From a checkpoint of a small image VAE: encoder patch size [2, 2].
Rows from block 9 of the encoder of a small image VAE, named by matrix and row number. Rows with one number belong to one neuron. Each number is 128 + 32 x the weight over its row's rms, rounded and kept within 0 to 255. All counts start at 0. Numbers have three digits each.
After each neuron's rows are labels from the 100 images, of 14976, where the neuron reaches its largest size: "top examples" is what is common among them. Only what is clearly more common there than usual is listed. The data: retinal OCT scans (Kermany 2017). In brackets: how many of the 100.
# gate: MLP gate (encoder.blocks.9.mlp.gate.weight, 192x96), inputs 0-95
# fc1: MLP up (encoder.blocks.9.mlp.fc1.weight, 192x96), inputs 0-95
# fc2: MLP down (encoder.blocks.9.mlp.fc2.weight, 96x192, transposed), outputs 0-95

gate.185:122134146105107186133170137102049168131146194135057098102156150082154097146123120156109138107218126161111164119102083146126149070073122131141136098104114147102111177166147159134113137135166110152082085134130140167092102155208099133105126059136114132170110149147135122140150176182084095124
fc1.185:110116105136107110118169194130072116106119178084149094131173120164128089097088095124104157094186165084139093110159192128121205125157162144136107143100099120105085147158157170118147166157086132089146134102157083139109117192142161128174142073090118073142136090065135079152147071140111137114
fc2.185:092113177160121110096115134087123141130151099149174173135159131084122092097117159082050114187139096160082138175173134128127139142155149104124131127138135099126123089063166143168119122122103123126170062081154155201121082090123102163090095081104135061109106083057140121126126140151105176082
top examples: finding: choroidal neovascularization (60); finding: diabetic macular edema (34)

gate.112:066134121099182103121075123084134095130055115137074140124164157151153139143128174089142147125121165173122031136168126140156125090080078082090131124131163094116152180103143074128149115047117110158180158128127117164131155121156104140094157133116178131140086076169081138155109141096121098116
fc1.112:098167152071159117156076116181141097113163162111137121072103075181111115110177119126148082176134128121088107108106093103117173157134141116142112069210147154113141152124165151130150112119161123158163121113160102101139110175026153117080174151083127144173122102147128100134094168110121115198
fc2.112:144074146118168138181151151081136145168122069067157102094132068114180059097193136120111122107089133103158084109098113062083120075106096130079115133102161166136093124144099132161176118093163110149140108081076167112097126113102156185132086126078131135153146131092129133134102174129080100123
top examples: finding: choroidal neovascularization (59); finding: diabetic macular edema (29)

gate.101:130129159132171042154137087112159194097171129134133135146144115141088180177090142137073117144164060209133126050114099158097147116136103105131110161193141151161126123115109099094135093113109092133131129141116129158121077159132103139113083197135159182124101107156112119165090095101114124062
fc1.101:121151167097199132164119058157106140130108138142098100171110138102075102100105102115147133116109110088148136157105120216104140131122112087150086153139043120216109165097147184119106111181144131126087118185116175084192123134127123098144135092194133137120139106118104147123130089166116089093
fc2.101:127097086102104192088101233164110184126150112135116149150188115145162112095090174123110083111132105119103121110181117135141167122044115159150144138119102153105131112133131112094137129131126134175136101165061109142125090187121179177105154186147132120177161155131077164111192120097113144131
top examples: finding: choroidal neovascularization (60)

gate.181:065111132111097156163184111203097150095138159122106167123167152100138153131141078133084162186145130140117157157171105203129098106059116130089169110118172153099111071135120144120091103089107069156119149128149113063093105131218087122120145180162130078114095139132136119119142105100108109126
fc1.181:135126192124169128098121091120141093104117103117195142109099154125140137075163145170115134070077143108158132103108176091092132126116137127143113129072124116124089082163105115107153142202114104120075135096125163196078134151128135148174121053137178087125128072104064167077082174142111090144
fc2.181:130154143165150072119139067119147162127126141139119111098133193143107153136132135146086125174134124131146159118143156137115060136095226127138100157138105081116146149142191156077099127150133107162048062088119109094131089164122143140166122073135125167154136089038181133143149101087095109139
top examples: finding: choroidal neovascularization (65)

gate.88:164101123120132116138112084080186122119172111099154123090171132093175085106156187169093130101129128126101100113158138105081188111128135072155156187156160116142183148120134121115130184123117063133144138132137093153194092119135093140122106174088134134088100173111024186146082115127113146150
fc1.88:124171128165106089157101144140076163119081106190136137125135106106138077156153056089129079103161057045114149145111121080107158165107129124149135113116135151160147141130071119134159117086137073087104081116137145135122110106158191137134107095090105118064154114104147154089040130111133159084
fc2.88:165120193172155158123094141144071115130144123111205136138103134129143118162133142130070131163110086143167127125047176135169176116155147096128185123139146099085154085132134106102126159106139127122094108124160100116117061136155121141085173107148059106137177195121101149209125170092095130170
top examples: finding: diabetic macular edema (30)

gate.159:167153181178099101146119101158133152155129110082161144124133173136078181152135119126157147161146102125146145091082130108133106176162116138133087050081108122151071100126134157106117130107126135111144069095148171174132090177166117140097139136039137154099171138115163180175064119079143152187
fc1.159:097111088139118189184139114126106124179110116080101127188138097146105118086147148099133142117111122030196137131058146081112040095165156160103144142146083179134099119131178173173107150151168138108091098154145087125108155133099106127159135158132144116151135172100151106097097130068118095117
fc2.159:176022143122114094103116174160059102048163147122179073133111144122155128101112085079079158120115124156154129092117155126126119188164154146088116154099110140130136175154111132090115097171144107115100140084179153173111147181125137072164134168148111082081179121133129152131097124106152141134
top examples: finding: choroidal neovascularization (67); finding: diabetic macular edema (33)

gate.125:126041148121123165136082155150147116134169153107120079140139173163168085159130149091138130122141108165112126118161096163130114151132057078117144126079193177150149114134186157082166189124107186166209143137089114152098154163172144128122177092075074142094149154119138112106101138141144135104
fc1.125:133065163157154146078117162135156105176094116128144130146074102080143186121131141114108124180071172076151081144138092082137132134083093166055126099118093130110119161158126119070134169184111151156154106145141113110118183175123128179166137104148067109159108072104094134131170156160083093142
fc2.125:150175105093104118128136128099109134120137122148127174177146086117132135077155169160098084168123133151160063137104110096145144059181120129134156190107103150131152141187150153165162157161111138087017108163095127102209149082131121107148112114137122137146121120185129168154118093131180132070
top examples: finding: choroidal neovascularization (62)

gate.118:077133117142164086135137160165131115131146196094075201172092152122146177139106077125159126174128133078115132118096013180137109110113160127134108141141116176093156132098123147126108163153113104087187142159094200120075131104125136100147096089146137156144175186141121082117103131117159122137
fc1.118:148127127121100121170133176142160096126084166072104061163128145076116183143126150137153150176136149156130120127108141091126141107138233172081131138145097119142168116059108114139109105145139103150174154174165100100125137137111071123135128210185189194164125150106143128123073143100117120104
fc2.118:131103140116101123115099122108147106171173102113178205127079194134156157109129138131146147105095106129119169138159088132122124068168178112097133108179069081103137185105143159154164128151111193147112118171107138102117099136126172163081154108121076102115113117197123111125037110118201111110
top examples: finding: choroidal neovascularization (59)

gate.90:052172136105150106166105140127112120123141196118085109095158131074104129175087072168106092098128161152101060074107147124093130086197121179148146118170152107092099132097122168123131150111165182092105055167165133199125145095109142143159110108097113105109150152177095137132154151126156148135
fc1.90:182099136123071061135156186120112184106157155153143121151117114125116156074092126110176191119075165177119129152165129174181130140134156083196073122123163060119143141118107116155120141110148153115161145104151172145104101160105125149148179124108137107167147095170115133174194124174105189136
fc2.90:152123178133138118160093071125131198131148166190102133140167128127133176043102165131089149130110134091128127125111084138118133155112117156153150140114177076139073115170131067034153132141143132175144094080091109122093149105133119111101181078179112164113119139161184095142113156084129081118
top examples: finding: diabetic macular edema (54)

gate.7:088168128138159182130112121119123142131085171139160177138095120143142173188165158129130153094173131128098173149084169094108129179139122140112107125142109073099101150156148122169136049114103154142100100151174138151140106111124133100177175186132148051137141148173151053130181079192115150169
fc1.7:125148128114112169161171080114162114080150070131167129097124098134146066145169071134054199158103081122130109118155148151105160109174123058139095097122111150157135135149174142117135149075166164083088102144149092136170094091134122142147083153134057153127115146168140091121193147105131098176
fc2.7:128130168082023166163136097099144135194157177182123132170148163117113138177121114113151115133107154105176142193139119143117153125105129146102179144086143170144110138155131118148149159127101148073135181200141072144172110154131167121127172120131171088122141145183066139102122164070109098121
top examples: finding: choroidal neovascularization (65)

gate.53:107123073163177159122166136126122123092129166111083156109129161126163144119177152158125138186185164089086126140115093089159101108144080113084168132078106133072120132149153122113112058188078173185136156103117128156126161089143074130136091105159159173135105153151134106124116117051191162166
fc1.53:163072120086175076114104108103055100099116160064156147164106102123121101093112101152107106106092146078139108152134115098119103173119087123136188114152157126118161160152102121123109091185183121183097172126170101177194065105137122103162195137136142099143110122143169128089092149114131072140
fc2.53:163101157181099122159081113174173148164163181087067079100126149125155154152118134120141162150192103109131133154110098083069139118158119174133111145138095130203189132122151126191128100147147148092150152156096151087194097093127120148142149124100091104114109104148098105115205127114128093059
top examples: finding: normal (79)

gate.89:131154141097107079109116111135082099111114115143196168137112089125106146161115090179115150168123115154164147102148130121152093154105158142122100188125095100148115133189104207169106118129131138140126211125148062050073158132116170156101091106131141143148138185190054161125152105143096109112
fc1.89:149111088139148162117089110165117112080142159151113138110163134124073131112094170147158115037164154132118113141070116134122145113107120090136097123136115122087157149165215148113141087051104125099134116142099112107121109209109092165098114221118102138167096143142079157147083136144087137067
fc2.89:102110123130136143139181122126101124090103172121047125163113097122117158150103106130120106094136122095060074124167186107137038149095121147176097119143138163130162130163100166159145148079131093148127058129094121055170160172149103137086121120103140101156120166111116192149151101173076123076
top examples: finding: choroidal neovascularization (68)

gate.26:108104113095155187083081127144108136047097157113157093142146152173108101168161104144130147105199115115095161197142084181122156175121136169104100119165128119076155080161198155116103119165161120133157193198133116149162115147110140136101088097155117096138120120133140060144125151102115107085
fc1.26:083146166080041178169113099132071151138154183170145123129140113126101093066157147117088181157138079153092158126107121118118104146084132153161135148128092145169130090196125128171087113099154145131178186126117130113062101155169128128160122063128095137174122156166098079105141141095135125158
fc2.26:164187176174182087135119144106105137110156101105073114127110112122130145162113155149042126082138142110140187111110165145061103140180148151071107166081162144116132080138140127115102146094108121148096090155118145199148066097115118126108189174107113157150180152164142114097123068146103090146
top examples: finding: choroidal neovascularization (67)

gate.178:112147191130158142081131148113089124068119127175103102136131145157170161139092131159117146169117109110113149132205095217139102110140183104145112100168193155092115091100164087129123153054145111118119090099147066076114131126109174074139165109183149101129150111144165148161160162135170157112
fc1.178:092114144166162198138139082127146108128120131119134111083103164104118174093133116043134102163104117143128130116112184143148210103115130169126146040080112097146153144109129134121152119164129093108134140174125059114147115117137037130101122172119202175171121121149091135165107111126083081142
fc2.178:156135140148099119120138135168146106126181160091127100100104112116142135135123115105162139153103208093133125106130192102159123162118066122107170117103163125123145152057118136125142122205144098123104164136095135138149139179084114180133106242116171070132170129092121060165128134153059154126
top examples: finding: diabetic macular edema (61)

gate.188:135121103082198132127126119104197140171102090070168171175151146161115130116131126142089113110095094106142090126122124098147042085144139097112170130084198098125072181099118141116184101081109146089082121143146183087135160168135178157121108133147215105113161104132119137104144135119151116126
fc1.188:125136114131184133161095160103068136072076101123102076176136139128172180097123119101079082125131098147115102203147108111103156174120115108142117103183164151112154168121110151212121168110120151093101098160123103132101119128123073068165183159138087145175161127126137127095084118082171080128
fc2.188:129139122160100067114159177124125159077159170106144110127114111143115081096117134132065201106086159094122163136161116131114148147112108139128192088127153116148102082136139106151144163149123135100146088131204126061179137068094069145092119141143170151130126135085112137050106120199127087076
top examples: finding: choroidal neovascularization (64)

gate.123:129143147201133133119178110133098134050167123181106083118067131095117106073073132122113109161109135114119116055162172131143114142174141188078123145167076117127165163104135095109060115136097127152140142208211180133103155140146135123123131083123140145134082136122126168079118139105133128108
fc1.123:155137159203165135174070066116051118147131069137104170089135114102163148145105082127124085108147159092113110120143104065102132169128172159165156159125113120128128125167183162152161156174177121127134066156163132108127163144147122155141139159145138100093205181123108081113176143151101131096
fc2.123:124126123089105162123118093149134164123118126148179166067101173108128140133086158161160097165106116118093175136097151130116049172162105120114094101153133147169115174146158111156154082170074208187137161117148115103127061165123093116148118100100111159159144087145143070206155090146101153160
top examples: finding: choroidal neovascularization (70)

gate.73:149094152145129093115083152087157124128164135127152139073132109052125084157101121147097179138078108141100096111104163149127163128144166101153126126114074127080180174115119153148193069185110052107138137102144113097123184146133158157144071132141098086099145174118094116082132046136168140151
fc1.73:138129172130144108135143148118154141096112189180174087136157131169099095156208146109204180082152170132119133104111127104133167166142200165145135116154126144147142216137121135152093137142114080132155150039114119135194083135077111164124112126116107153142142083123136168056142136123136133121
fc2.73:139152164125084122144093135195123102076130100086124140126088156081142145111158144163099105161230101144093146175095175125144129137062116100105124134078116150121170113054073089123086113076168141110123088119164088125130090152113118132095102126077076135129179143126141099132165068086138111141
top examples: finding: diabetic macular edema (29)

gate.28:160159181105132154146106105166127111084058090128187120144140120094158123102125123120171104196145080189145093120135054132094119200124192127184140144128134170110152181133148094133116104121132111144136192126173142066157131140148156119118105137124077105132125102161105144181103060124187112150
fc1.28:127097101092076097107121116094137111175129135162077084156084166182113144089101094120112088072132073154143086106196147159156122175113124095168145151123154130076131102139122087116151145145132097146100137094060094119138091132228115110128140144152130087082113093118093132151167112060167096162
fc2.28:200159114093125116081144123071104149104058121165116181129173137118176075155103088121133155097167106075224199145106125150115100150131138105130176219118160102165113106100147066134141120141101136156128141148184142128071159120129124128135118111143164117119142122098074115148117135137098093146
top examples: finding: diabetic macular edema (36)

gate.147:131126164144118118128163062111160147130120116102184189065126144161132167075131101143136110076130141107122124124148072121120153101149122049106113134090125067142138122127141082130176136164101147176055088166114152113097111082160135113185093145159090179144089107162199110084132142071100121098
fc1.147:134124161172119181172058148109133135183116061103115072147104120161061070132094084100095136146060143110125053072091157104113157136085103122133121117158107100148128116157144079108120134146119173134104120113129211082108108092106186078113135105123122096136104096113133141152146111147154189139
fc2.147:097184161179083106133120082113123158143118157146125102086101088145148150128151096134155162170152127122137157152163168146125181113174147137119117135134135196123128121085128115161079113141079157192134089164170151121165072109154034126136078076132173138091138150183157173141087175164159113165
top examples: finding: choroidal neovascularization (59)